Rows from block 5, named by matrix and row number. Each number is 128 + 32 x the weight over the matrix's rms, rounded and kept within 0 to 255. All counts start at 0. Numbers have three digits each.
# convs2: project pointwise conv (model.blocks.5.convs.2.weight, 80x480x1x1), inputs 96-191
convs2.0:110159128072156157080118158083134134122126133118152116137084160163112138092132123142083166175120167101163140123135087158082191131122147188075166127178115164143133132188158113140124175130128100067154152134081137128142176160151161143151122111158112137111138135125158108151137126155099147159
convs2.1:158215127151154150084168132104110159125118083113118124157084103152110178079095125113112191157148110135139164142129095112134159103107128083186140147173132113041130109110193113161129131078125139180194171157128134128145154123149126151120100111141160128104129135152108167135114132137086128105
convs2.2:164143119111157158089108148092185115136092113124143112109105123186111081094146162166111130103177109124126155205144100153140128064133091189131156139136104157123134096085160099121152157155110175175140128160121163135091059151115161109119112124042076127113147140118143147134129109153154103163
convs2.3:207142117139088186123231169137167162099142075095121148205119085117124175121158162182085129128167101156093184065093117140118153106102145105119193099148120117140139130118190148168117182124130142148143194164183129142137123177137066126148154147129136122142122118114131180191093123184148097066
convs2.4:144191120134174136145116165175116114035128082119051084133127077117107137105129123155095110114134143112162128013105167097000174136081119105071136131103120121124116138169130087152064078126119198148160135136060164097133143129155061107175123120179154084115102110135119108131067124146138120081
convs2.5:120124118117134133148074194206173130121120071111130157120156132110122105183160124135122166172143171176121125119151068137177133105134121132129133124096170122132169219097130110106119116102113139080144131094130189071210121136122071118101190172135177216151112121167157119156099188190179150073
convs2.6:131114096077163128147164153106172157170102145082160106094151173112044111111140143167162138090113120123148150160087152130180100153192170197123145168126142136169179096143138076120135114130131143131168153146142111111074125135125152136136135125092100084154220170141118134120180131135132142147
convs2.7:127127099191127135171124107116121110134144131070162090166124186036089078161135152115094079113103191137160102110135139149076094126118118147100123144137087140208076053116111055122140127066145093123159091137150162108107112121137127080121108140114084072106089070152106107134168129106094116135
convs2.8:105108099167155139155137116162104138093112072108114135128060095078136104119144129148093093102103109109136160099127110155141094109159058124104123077141074093124087101122145102136058120171119124135109119141128156124131090109148083108093195104181100077122133100180146138157134106135119086133
convs2.9:145112118076184084212118123145131227178077182122132148177158128129170157161107106103094123177165096168164152170135153137097097200142105108117109124151163140216113156196101212184155179105153110097148135143138183099184086159119167195109093087125124139161114113084114123092135122078107160185
convs2.10:129117148115142104179070127051165162132164113132159144072142139116146199148178087139126102106140134100124136135101162167170190081174166139143121122143128145121102144130173122085140175127102098076164159121153103109155150131091091143101168157194097126151160142084134155210093081129135182117
convs2.11:094127090117104148143103096116110044094134100110165123169152103081097201118147125136095114109117095135093150124137117115139093102132074116141165072173096111143082104110102061128115143147128093173119128102130122086147139077135105091141157172137127128124153161131133148134091126140163093095
convs2.12:153141135170130129120070118133067099080056128183134150082143116107167120093116165100122130090130155103135118123132120127162111108185154090163172145123123141096136131175127071176156144204158097065103179102123103136123133141110107119104099088127152125105110152155149151127097085135111150110
convs2.13:118139058144100154050105150148074127059114144089081095160066104144098140065078134155113129175140171211039138068151140145155119151146123071097153135151099140122109148143100088140190069135125104143127105131096168099158147135133124153176116077112187140118102199060144128090105189127121154138
convs2.14:129130119122075103169118132025173153108159156178122133124173126151136116175187075137149155145117103149206147095096133141157168126154127162111052133103157154186168138102153172132170179069167111152147114144149114089153084161118124178107079160118149141141116126137119149144140150171154149159
convs2.15:117176121172117138170124117094124143114122133164124157163085134088144105122139116103118102110129180117182115156136142131169137076131138077088127108167094131148126146139079145107148088154087159137144124135117191117149114134121159172136133090199099110078144106093181133125140108123119123181
convs2.16:131122126114145104144098123088176136092183097089117166096117106170153155133183107148134151103151082157166114063090150170155167133142121111156087137144182115111131179128126125164092147076139168160211144151127139072092172113072078156100163165145159158150182144120191151160054154145174161060
convs2.17:110118160124101151173121081151098126102100126124121114162117116127152075145130119103157113151124156100134106123147078127136126103163099150125120101147149120119139114145149110102106092138094071106097101134149066142130055161116095118122136121127142111139119158134106093054132126120137163146
convs2.18:098118130138116143117186163165164109140114113181127103085057144060122158127144155150123133084131104151110132120141094123078153092064157066064159060149063105134093147118145108107079144168136086127130114124176126161113144191163093103120139191110108095163120071166130142176161105142137115135
convs2.19:095182083110147185115131143174118051101200139149115129159118112147117104087108168131159124111110094097098122096096129171146143107128077113107164106084137074156095125115119184148117116171108151096171126140110110147094074031109141122065095089074118113137104149104075135125086099061112124115
convs2.20:235119209143128084126089126066145153174074150049171161048109141136166087078135089142155159149115177073152147166101129140118143144159177116149100124113167174091157159134162140165156121072184148095124131120084143108144144108109191182095120080108153131102074130066113088085153102155078154134
convs2.21:109130122159061078129138095059184124127073138132131131152151153114120156166140076118152215125132098136154118141143059132073050108077063133100105154163165130183126114044095132151170165091140179085092132135139068127114170104077142088109114142161128118107082085126181129131133155119138115152
convs2.22:125127115051088133164129103038124138155132149104217106148117160165117098138145112118178126131084135126114143164110203140152159126124140173150097135161160120143131097113133156107139106096152109145117105102151060134074122112094139140124143130137067121134100147138138118056146055125091144175
convs2.23:095185170126084141123144152080182096186155125167174203115176120187129106125138127139129165127083130088089113092148124112082133165057183094148117149129201134116113188157136175135142118066098189123121156118133147117179131079136151169144098148123184174117106143137049125155161169140141123135
convs2.24:150104106123181118151177115142190160109101091092103143119109116130095121113149165099097110156173138179126123107105137123106157164109177098114143084108142171138119152140148096142154158140127168122099142121127100127096147138157101182110106138136167110133132096132166114133131147129128143143
convs2.25:204122082099145141137099149135169187126208122173114138081101082187083124128080104127127150095125167134227128143134203135179148185130135125126122189125139135188142154176134144147146143171098128078170125129174157075173213155120123168132084136092152144152217187093199140135090175116159122134
convs2.26:191164151161132132186070147155091138167203153141117113144156134132177192129141110108161188132072115128231096128169098130099192106098132118139107112165097136131117170192115103150136078107097134080114089094152154122150143101069157165151096080176115146128107061170148064032140136099123159132
convs2.27:129154084172144108109148152171106160095124141133121141098104110102111137143111102052138156153113089101113113083083181102087112199099111163110152139151097116154097118160111066115153108185075123091095097152110078172117130191158128103167088096119143132121096131082160092116094095061072183159
convs2.28:050100167088112148065180099122154189074115175139118135092168133144166098122130143074144199165152116067144143135165142140097172171165175129121138116067201138126156154120079128090148141156143159120145093190087118154132085140153157134177127095123139126120122124138030146175162173113118122175
convs2.29:116095152133099109096169103044169147158136128128181112135161133149149104133178120131132147137193093135108125182182136102174137172212174158131129168130144126132103103151116171129166129092122163111149152172151052182106148213169163145164188139177115112155128123127130137121212126142135099155
convs2.30:124147118165127147153203167159173141131158146104086126181063131105084121132116203124092104108151130137160132095075170110176140192127180121122165057118081132197136118154118122122076129139097110100118090133123143209150145120175125119102134117099111134094135122118144111059160170128104105129
convs2.31:112125105190151089128134114134090130121142151151137127201115142089124153150100109125153154143146160066136144117117123137105122105103160110127109181101109141201106143131098140133193142139121085077098099104152095124145144173110139156127112115115116126126092126171140117111119133118098123114
convs2.32:135173155134135127097134148192112181117096125136128166070130081099095107126121121120193115163122130139123146138156113136090156191118191102119139135150171150111144139142166106121141147066114071141100153142126201112171121129186110123161124137168215151098094140125149161132137135135081162139
convs2.33:157167153131100066124113127109135075123135111158112145147153158099135189149168098156110189107120128190105127105128117144159101075159112121128119083160153134130146178099156154175090151093139153106107124099147137146131118064095115083108160187164123158177147128140100147169078080151197110114
convs2.34:113066183135177119115137153124152138127186129089121117132106114162167084118084140133105119098092129126133113135108142102121143136116125195104133094194139122137114142139085138162061094146117141179126088158128131153119110127154140168127084080068119116140082118097086089115102121067108169132
convs2.35:164102143162153140077103158116155161127180128088161114074124145162121060096163106132112119072187110199150137123147110148095097131103162105142097117087118169092107184091150159157138091084156100137139185164118111111111114162140176130110149102089161110112124091057151134079112121122117109101
convs2.36:105157116128114148153118151164163165097159117098078073093105126128132110063113146134056007160181127110156107107126133085107140120055154141110167144149134095156082123089140143066094155145120147184134156086119127140140132122111156127111128130139130117101087118072152124102120130155138149092
convs2.37:183150156144095200157110122138089113138090127164138086118104118174150153140129169112138134104148149134179132142160090116138104122130091083111152140152120146102116117119120081157177112140131065110079149118151158148136103141129115145136163148192118105104178176124182121071160107135137174118
convs2.38:100136134124149104139158098197097102100174135114132090127071155089133100129183167138100080113148166075070119098122150077145162169114120074137121135095104105169142101099122114067146120172152128136122194135160084137103148140134089068116161154120090101109119146135168121164103124154137107047
convs2.39:162067099077161150097220098137069100095144086128107107176091116134096128065122150156085037154143082117102158114102114149155158052193149086096186072137114115132069091081141116101098051177131094207131150181104124159109059117133078135120126122115089098144130123094136159120071071181155128126
convs2.40:140182120155096081133128083104094124173069135141115116151125099152178140153117124130128153149135082139136142158098054145124116059122116105108130150145148125113155070103135139142098130155105128093096149140147100155093094143123171137108114137098091105140120087135137171131110113127120131129
convs2.41:112090084121143138053127139177165081132142099122164118137144136146102097085134116157075108097104150166118117118131142083074135112089062078150150097033167107076126133057130130179130112155109142183087155152117070139095135124169094097109170152133160132139133161100114099132109115140156095098
convs2.42:058124102147072182118184106082137121108069173155123106159198149093081142114122110083144119133087123123088119176130106118159113077140134116137136154184095137062108106107131102092153152074089180110095091139133141154084104142142162152117124141138084122097164109102073112144134094142127141135
convs2.43:126121145108180199218199166127161161124127148028121194182164087056143060201159175125167195130103122055130188101123146176121136172107146134104205120037146111168175193167157103173086170149122157124161150172159127130131072155159103164156151152099145155128102107107097188109142183141134094125
convs2.44:170086120100133131113085126084127080116080130208124176171149162136089111134170105130170108088099183104053194082143165191095105181144150112135142120107148101091135170113162089094115152085152126089093190077168088135122166119105112089065169168158155196161050116074116182088111149160131131129
convs2.45:140101136131049085093149115127130123136156094161141151091150117151109163125166095138133177128167084116180112127161109130186145123196087104150100130139140134093087152139123139155124133124132181156120175177143118164162142067130146171070179176179178154138155167112072127122186083167163102118
convs2.46:132178105129121114074145136131080162089103114108109147192120077124172230175136057145149121121143086169167133137131121153115139081056135070097070099203116159125081119161146090069153159159123132195093140115141140103118131173138133141098139132098122122128126123166187136100115107134115118154
convs2.47:163096127146106104149092077087137128149096130127169129166101099127128098131110129071104090105205170125123093118080161120124058145114104185121132146178126108150132101074124152160107146146087074127105128088137063114079113111137110109136122128160110119151100123141069123180119125107099135104
convs2.48:179104146123141154125147111121159141117134093085138135087168137114119095154108157118071113130127088154160122118118158157152120151150092206115165080069161151179074148122108098071099146083150076176122105178156151081144117136128102155129118145036114114128136112180145152074096047101135090114
convs2.49:156110053115088142107117103126152137092153082167157141137125121108064129119144150151117116117130145124082121056147136117096181178156120133055198047125090139155135131101160076113173090143117178121186139130113156111203145093135080113164138129227169162094124168114084132146078121181140081071
convs2.50:167117154072174142143082121074115090172188178135162149128202140142146135152156109159163111105091088134170136213105219141194188140157169125138118126148198135133189137135153176134097147085140119103109138120150089099121187160124168161113119143121160190172142129108138155113175139127117168198
convs2.51:187142179149220087152056087121052105177157106145190145037121161149141135161106089173098117112183208201115120118128141164168136173193157172169103212134144129117162127091127163106104144125158081078170127084168166060113162127129066116151166150053110168154129181135144122104111154140176124099
convs2.52:144092167126136113125136130148094122122131152139109148198144110183135104133121137127117144107134167114113127109132118137148114144153122141094124149078131129158082120143090158111147124171136135119123113126110093145125152081141132133168125113108136126137084181146152104132139112144140117123
convs2.53:081184102125071164074144122122061103129152138224130149126107095159142120153177098123173115125141143091110198133145173177108206151131123162123103189097135124123177146103174204146078183190142165134163209132156190125158185125094095156083137149156134142156142153156126194163105189164150097121
convs2.54:128110134108134106115087114090202177134160163095130166173098153144111114149127057069130116167132163127162094137110125113169141130110136143141129082144171093143112135147152108133123118126115093108165134104142137123154136104139102163105100140173094123104140178139127145235152134155115173125
convs2.55:097133190105103147079154090092085106107090128100114116121126149119150169089123080144183180110113099143042140119153113088078166116110077097108109117099108144075170118075131118140093132106119204102099110141105107181087157128179153129167103127211129140102066050073156100097126145100154101157
convs2.56:141129137117162158158116163168071150127095100161085152152147145116155106104117100119090174131124101143152107132136081098117135100102111117159131166115135145133085158172135149181133127160126098140106134108121153087146114138156111097168094112149156133101134144141084122115129133144080139106
convs2.57:101140093121097122160123151149100147118151147108111124186084162121097126144116124130172078183148228086113158147164112146065162128078130117098188186099121120199098164161139093066161091185128138081167144075110121120159129155142137105144147137160103135114072084174168114122120134153197141178
convs2.58:137076128063136111139092118080196110137149175066167116108214218129161184198190119208149124136069185117086181187138153152186137168139180203182103129082154149148181130123152192134187173102148138160148181136171086086155129133135145106105211169101146142192154158156163190128150158182182135138
convs2.59:198123157135203014192063117064141203136162123143120138190096098084116121131096087121109127135176088172095111139159138083105158088129068131173128126117088139165116103153108162167201164018136095095180102131135119142133098200136156214137084111059111122138115133129139131105120102101123129153
convs2.60:137092167129155041150092149111077129115217101081138193106174112118161087108098056114085172129123180049096155107126114186125131087036099103137089149104173147143208143021156159128134134062150128151164153123159161099151095117082089130090117106101189195139068095144095152110069223126112113112
convs2.61:118178180166072152169108121129085108178154159197143098093101142149228090160134099117139106106128153071165129126129106122167134193161128109096115143098121102119099106120120094120121092192115129065095138082133103142139104135116168091140115164189084117109149161076141140078168091165116150161
convs2.62:208108100151124107172106099047180156131205092129221173127196097121135073116174153155082166154096195049127158113190150168158162173137210179190123163121141169159174137142166106124126092092163062059164202138116215129122142161061082128107159130163112138130150120120135161085118149165121135128
convs2.63:100163117100108188103120144154110151125110118171103162148159070061119149153120151067153160103163154183201124134102156139066130130100121079091138081180134108069108149167124129145077164144072165193083122141167168139140103159120112152122098125191139131084090081062149119177134084098091088133
convs2.64:109150130105069158136136134152148109117126151158141163099155132081180102150137153109077095127098169125160151100135127127127167147122134093137134161178152113155124138143103148136122129130155139192119153160111166171149144086113111082092142136144126149133164102105153139115128131152101144114
convs2.65:129163159120211152120213172149178086111123150066053125153112139126116118169123181088110091150051074169094130094094124135100134115149135109118154137074129116158167158127108137120060123127136133147103093175148161130132123121194090140144092155157153154124108063153182148134139179134159111118
convs2.66:197110154168183099194088096103075098146141121075112139160102061132144112200139104095165137159161090133139101149105171138122085116194147139087124083115113159180094074137127104101140129122156082155148130061143165124103120158136139110168077110091082113134155100140141150103121068099088132159
convs2.67:193146138160129117168136145136147111129180090096139142120121105136147209109153104128048158095148153195166162098110145139101143136126131150123109080225110120133101134155131117197136162139152146172162144170142101144106164143159081078157149191120180151156130156117119181109102156136184108095
convs2.68:150043184106130120118135108135125081179135159130176103154063115126096090154093109108175109087076103052053135153139164148102085149089098079152123147133090128137099112099108088056095114081123069148220112072084112110151161148119107111122088142097097124103110131153128126152157094138109121158
convs2.69:130119159126185097118157090131094133114176135126094106166115134141150141174124118106130127135149076170119134150103198130152156165131143142156103143088130123160118106154122170177160142176143089179152155145120127155100152152138153107119097128120146113143119120112177124167152079102127175117
convs2.70:139100163139111113115074176125159161120176104099086150089164145087115179134155138166115187154092073165139150074121143171091190142123175146122153123088137132132110139116142131095157173076135130038134125122147093079086134132107125137131110118089116186151116077095156153132125081111105135063
convs2.71:093111073113094110165136128081043176154129136092147086085125130120137097102083109111120075131087101096092117152032163102120162167075133123102149148178136136144095120098137082113114111160082127056075079105068141114150101126102138090122088136155114102113112092119098131039112107095139135182
convs2.72:107125087114245090144087107129124139116163102056116124094122122144115114096132158202082143099121105150207134085141132130164169135255111155123106153075124136113122109134145189220142132146116107143178112190127131061079181159121097174107170130068148097165138137163153122090122129149148141115
convs2.73:191042194145151133130142171121148064143153096104097107090096151116151130142132088156166125093105103146091156142134184146117122185108138137138126160176098111141141117104150147152127107098166069095148127090134103146131101132136130058100116130145122148152114133103155151141145158149143118101
convs2.74:125121123151158054140096134116107133132121196184115090071147111133105095093076089145092095139122136161173084134086108051127093124117108171098110150149138089117105117133064129094094050137140089137171067132089159125103112128160141125147090090047083095072142115165055088128136139108126153137
convs2.75:148081102134112118184134100134121092087166134111152144162145161105155123152126098139160109168120163124074131109152144122166110153093181101112175153116142132133157094091139123108140074169146123123124194076116097127125103089128086130131125141093125123093119131156125151090065164141122127102
convs2.76:110090191134107121099143103090186152127108153200130134134152151108147203148104157110121112120148130186121098118128141080181082126177143134164123170076109159153089151136125120147145136116145157164096115142104073104150105146152105160154067148159125159107131140171121113179165141141109130091
convs2.77:110110111172144163143143155223071154117112120124126185133146141118100110106131171111108157133101091103131085101150141153160188119135109123114150127030117100112174189180095095113123123155097167156203121128124125120128119182142059120145108128052162142164156163120112104163074139108146131073
convs2.78:136135150137102174174109105121149125128117165186097112104141097157145136178175126091203107151089124170106126158088107124146151096161117131110124140170117130180115122126133094081166164117087117145084121101126110119118053149107152104089122175156115099106183154107188129153109143150135136152
convs2.79:169093164104067108128132105108131122174111130220137129084140130197119095151110121133153100114092086143069133159133135103131120161097100129117127111087160160095170124071109143099168088093128071116100126153172111140127134124130155127122103153139169134136077114114136130146149130126149149171