{
  "arch": "efficientnet",
  "model": "image embedding model",
  "dataset": "telescope images of galaxies (Galaxy Zoo DECaLS)",
  "train_examples": 22083,
  "image_size": 32,
  "crop_scale_min": 1,
  "horizontal_flip": true,
  "translate": 0.06,
  "color_jitter": 0.2,
  "targets": ["shape"],
  "num_classes": 3,
  "embedding_dim": 64,
  "norm": "batchnorm",
  "hidden_act": "relu",
  "channel_attention": "se",
  "depths": [3, 6, 6],
  "kernel_size": 3,
  "stem": "single",
  "expansion": 6,
  "widths": [40, 80, 160],
  "am_softmax_margin": 0.3,
  "am_softmax_scale": 16,
  "init": "orthogonal",
  "residual_init": "none",
  "optimizer": "soap",
  "beta2": 0.95,
  "learning_rate": 0.0034,
  "beta1": 0.95,
  "shampoo_beta": 0.95,
  "eps": 1e-08,
  "precondition_frequency": 50,
  "max_precond_dim": 512,
  "merge_dims": true,
  "one_sided": true,
  "adamw_lr_other_params": 0.00072,
  "max_grad_norm": 5.0,
  "max_steps": 8600,
  "batch_size": 128,
  "epochs": 49.8,
  "lr_schedule": "cosine",
  "final_lr_fraction": 0.05,
  "warmup_steps": 250,
  "weight_decay": 0.0,
  "adamw_weight_decay_other_params": 0.05
}
Rows from block 2, named by matrix and row number. Each number is 50 + 12 x the weight over its row's rms, rounded and kept within 0 to 99. All counts start at 0.
# convs2: project pointwise conv (model.blocks.2.convs.2.weight, 40x240x1x1), inputs 180-239
convs2.0:37 61 37 69 57 49 66 55 49 67 56 53 65 48 60 52 45 52 25 60 45 64 42 54 78 48 46 27 56 39 42 70 49 56 68 47 51 66 35 53 48 58 46 64 56 59 70 42 40 45 34 84 62 63 55 63 52 52 49 47
convs2.1:67 32 25 43 54 43 56 48 44 41 39 53 39 63 58 51 40 26 56 55 46 31 58 62 58 51 51 51 36 64 53 51 56 35 59 57 64 45 52 33 34 63 51 43 66 50 68 61 23 52 56 41 63 23 29 58 65 60 19 38
convs2.2:54 70 61 48 54 42 63 64 50 46 93 80 50 50 78 65 51 58 47 45 53 55 55 69 36 51 51 42 54 49 58 67 82 32 55 61 41 74 63 66 55 45 72 49 59 50 51 39 53 62 41 55 48 44 53 38 47 45 49 37
convs2.3:54 49 46 44 46 58 24 40 65 47 50 38 61 00 48 61 52 61 20 54 33 32 44 34 39 54 57 41 57 50 68 45 43 48 22 63 35 48 74 60 51 52 64 39 72 44 47 48 38 50 66 41 58 50 60 49 67 37 41 63
convs2.4:55 37 48 07 45 35 42 46 55 44 36 60 26 63 59 72 32 51 51 56 68 36 51 33 36 41 64 43 33 61 55 37 38 36 61 47 56 65 50 35 43 41 54 60 58 70 54 59 71 54 66 53 46 48 52 45 54 55 50 42
convs2.5:28 59 76 63 54 59 43 31 47 65 70 44 60 53 46 47 52 72 52 43 49 56 59 48 44 52 44 79 63 77 64 44 60 62 33 54 45 39 55 48 64 41 45 36 30 52 59 70 74 49 58 42 57 67 59 44 52 37 46 44
convs2.6:63 40 38 45 49 38 19 49 52 50 34 48 47 32 51 51 63 42 68 40 56 35 56 49 53 32 51 59 53 53 33 48 41 26 46 39 32 52 62 56 60 14 68 41 62 41 62 52 54 45 42 45 29 30 51 65 55 50 41 46
convs2.7:73 56 41 39 37 41 47 46 62 61 50 39 46 48 42 66 53 55 74 65 31 40 67 23 30 53 56 43 36 37 61 51 48 28 49 41 77 47 59 45 57 62 82 54 53 56 47 39 49 67 53 39 62 52 58 41 31 47 61 60
convs2.8:35 27 65 51 34 57 50 49 59 47 28 77 60 63 50 39 42 63 45 31 60 69 45 59 79 51 52 51 41 43 65 35 41 57 51 45 34 59 45 61 58 37 64 41 44 29 35 53 48 35 42 73 24 46 35 57 47 41 47 22
convs2.9:51 46 61 33 70 50 50 54 51 58 58 47 50 44 39 77 64 65 63 59 35 42 49 61 30 44 57 25 32 48 59 44 27 42 62 56 31 42 54 44 60 33 42 63 51 55 48 62 56 72 64 31 72 58 61 36 37 32 79 44
convs2.10:54 58 34 40 48 48 37 49 58 84 22 49 44 46 52 46 31 50 50 46 26 50 34 41 40 51 54 74 52 63 40 47 55 39 47 65 44 44 40 40 42 34 49 41 49 51 68 62 48 49 37 56 47 49 52 46 65 57 42 45
convs2.11:54 41 51 47 26 35 37 46 25 56 54 39 62 41 29 54 52 34 48 59 55 43 61 42 70 34 35 57 52 60 36 45 50 42 36 53 38 46 47 28 68 31 52 31 48 48 47 42 51 64 68 42 49 39 48 54 35 43 51 68
convs2.12:46 32 46 62 36 70 49 46 63 45 32 28 51 28 53 57 50 40 56 41 42 57 45 72 44 54 32 56 50 58 40 59 76 54 19 49 61 45 55 39 42 70 50 44 44 35 64 63 30 48 44 65 43 41 39 55 55 78 38 44
convs2.13:51 36 61 50 60 53 52 49 56 36 50 53 43 47 62 51 57 52 56 73 36 51 28 30 47 54 46 38 59 59 45 47 28 59 40 41 52 34 32 44 54 57 39 27 55 57 61 58 58 56 58 34 44 42 31 48 59 53 67 51
convs2.14:47 77 31 43 42 52 56 58 68 73 52 46 55 70 50 62 52 46 57 48 63 66 57 45 29 43 48 42 65 46 44 51 57 74 51 45 46 50 46 53 25 33 43 51 51 55 65 37 54 26 60 48 76 46 73 51 37 56 46 66
convs2.15:61 86 53 77 77 74 59 56 49 42 69 40 61 61 38 52 59 62 50 45 51 53 75 68 59 59 46 38 62 36 50 60 44 64 51 48 52 37 68 61 59 48 46 57 47 58 55 46 48 69 60 57 51 50 60 61 61 30 55 56
convs2.16:62 53 52 59 72 71 72 55 44 56 66 39 74 47 61 69 63 39 68 56 37 51 43 81 72 59 54 62 46 61 42 61 50 56 55 57 45 31 32 53 55 75 50 62 54 60 57 35 41 41 68 51 54 41 48 22 45 46 34 49
convs2.17:66 41 38 44 30 27 37 50 29 45 37 42 58 56 35 58 21 50 75 28 31 42 42 43 61 59 59 46 32 22 47 63 45 20 37 47 43 46 67 46 41 49 54 25 70 35 79 36 43 36 61 49 57 38 43 53 66 57 16 59
convs2.18:54 26 43 40 67 55 43 58 40 67 51 47 54 55 54 43 62 53 47 44 41 55 58 76 44 56 45 40 60 68 45 62 67 51 61 54 70 31 72 58 60 55 40 65 58 42 74 44 51 49 50 44 63 37 40 57 47 89 52 54
convs2.19:70 56 70 47 24 50 29 50 56 45 50 58 58 67 62 60 51 25 62 52 60 25 49 66 38 37 47 74 40 53 50 25 38 38 48 46 54 56 41 37 38 34 44 40 54 31 61 54 58 39 38 41 41 42 43 36 50 82 42 68
convs2.20:69 54 52 29 50 39 66 57 45 45 74 53 63 67 53 44 48 33 33 57 57 72 58 64 45 51 51 65 72 71 40 77 47 55 34 64 58 27 60 48 69 72 51 44 51 42 59 70 57 53 70 43 29 65 42 46 52 91 50 44
convs2.21:66 43 56 56 67 46 41 48 50 56 49 55 46 62 60 43 53 71 33 46 52 44 66 52 52 61 74 56 63 38 90 50 46 44 58 46 31 59 27 69 43 38 62 57 63 70 35 45 42 22 65 64 46 68 59 38 72 60 39 33
convs2.22:49 56 53 36 55 28 40 45 48 56 31 33 51 51 50 40 63 29 61 38 53 37 38 42 40 37 52 43 30 47 49 42 49 50 58 38 40 39 70 31 37 36 49 37 48 40 68 59 48 65 44 70 42 36 74 80 77 68 36 50
convs2.23:84 48 67 25 60 44 27 59 50 68 66 38 43 34 65 44 50 55 55 36 44 32 61 36 62 44 33 59 35 61 52 56 35 48 72 52 45 51 38 56 44 41 50 56 58 41 33 49 64 44 69 57 44 51 50 51 42 34 58 50
convs2.24:72 61 65 48 42 50 46 59 51 43 40 42 54 64 39 68 42 50 41 51 58 31 47 72 60 58 36 56 50 34 52 49 57 48 53 43 41 27 19 35 43 49 52 60 61 50 60 39 42 47 52 49 60 69 41 44 63 58 60 51
convs2.25:75 68 49 44 48 48 67 43 63 60 47 44 41 55 30 59 50 42 49 57 43 69 65 51 34 48 35 43 37 60 40 52 46 49 37 55 38 54 57 41 47 45 38 27 50 50 52 41 64 44 64 37 48 48 64 36 52 32 35 73
convs2.26:44 45 48 16 55 33 30 81 32 73 75 52 39 53 51 53 46 57 32 33 62 38 60 59 70 52 42 50 61 60 39 47 49 37 64 63 33 46 52 49 41 41 50 47 45 65 53 53 62 62 27 33 53 39 67 58 60 63 55 30
convs2.27:56 48 52 38 46 38 37 67 46 36 54 62 41 72 51 29 25 39 50 37 41 33 45 35 46 48 46 94 44 50 51 45 44 42 45 67 47 57 57 43 48 35 60 47 64 44 47 79 52 64 49 60 51 40 53 48 48 52 54 46
convs2.28:46 26 29 60 48 40 62 48 54 64 49 45 44 66 58 39 59 45 62 44 61 56 54 52 58 60 47 49 55 62 52 64 45 54 53 59 47 58 49 65 45 46 47 50 44 66 57 38 62 50 38 60 23 47 34 60 60 66 51 33
convs2.29:50 48 62 44 46 57 52 43 51 29 74 48 60 32 46 43 74 60 50 51 51 42 44 55 52 40 45 36 62 61 53 70 41 42 67 55 46 51 59 48 57 51 38 33 55 48 55 43 62 55 53 54 52 48 45 62 32 56 61 70
convs2.30:45 54 46 46 36 44 36 25 33 77 44 44 39 58 55 54 52 44 60 54 55 61 53 31 44 60 61 59 40 53 63 56 63 44 44 53 56 44 37 50 67 40 37 40 46 60 30 53 44 72 42 24 39 46 47 26 44 15 53 61
convs2.31:59 34 44 33 28 42 43 32 31 55 34 51 21 49 57 53 55 70 76 47 33 54 57 37 46 56 48 56 34 57 60 53 42 51 35 42 48 55 33 62 54 40 72 37 54 54 49 50 41 50 44 69 57 57 38 48 58 52 48 51
convs2.32:58 63 57 48 56 73 44 36 63 52 18 45 42 32 32 58 50 69 76 68 55 81 52 17 45 65 71 44 67 68 62 41 37 43 52 35 68 50 55 56 45 55 59 51 66 57 42 44 60 46 52 51 43 49 50 43 61 22 49 54
convs2.33:35 26 50 62 39 54 45 42 45 36 45 32 50 52 28 42 57 55 39 50 37 60 50 36 70 39 49 28 66 75 50 53 45 55 58 52 61 28 64 46 69 73 34 35 40 53 56 49 34 59 47 58 40 83 44 83 48 46 41 40
convs2.34:60 45 56 51 46 68 29 68 42 65 48 51 28 63 31 41 69 59 61 46 52 41 64 45 40 46 54 59 59 53 63 53 65 48 64 50 35 54 27 57 58 37 50 45 39 69 60 36 28 49 45 40 43 45 46 47 44 66 58 45
convs2.35:38 66 63 59 58 56 58 62 68 47 53 34 52 52 50 69 46 60 44 40 49 57 66 55 51 49 61 37 56 44 64 64 59 40 65 57 43 43 52 40 44 68 54 54 47 58 61 46 31 63 40 62 58 66 67 54 70 46 47 34
convs2.36:45 59 50 36 60 41 36 34 58 38 26 47 29 53 43 72 55 28 47 64 34 43 48 35 34 40 40 54 47 72 41 48 39 20 53 52 35 36 52 34 45 56 48 44 76 38 61 65 35 54 55 46 49 44 55 61 56 73 63 51
convs2.37:52 47 82 49 75 48 38 35 59 40 35 59 43 56 54 62 53 52 60 36 47 30 41 38 46 50 73 66 40 42 58 12 26 53 41 47 51 54 39 43 50 51 60 30 50 35 23 41 41 42 64 41 46 53 47 62 44 38 55 50
convs2.38:56 32 42 47 53 50 48 38 44 59 44 39 28 17 39 33 61 46 56 62 40 44 59 37 41 29 48 51 54 49 54 34 49 48 43 38 35 50 54 43 73 42 37 46 46 39 45 28 64 57 55 21 40 63 63 44 38 23 59 59
convs2.39:66 54 49 45 54 45 70 39 71 41 44 49 65 61 50 49 56 53 69 32 53 67 54 36 37 47 40 63 45 37 54 50 49 50 61 41 59 46 77 55 51 45 53 57 58 37 56 70 51 55 41 48 53 36 35 35 37 56 50 57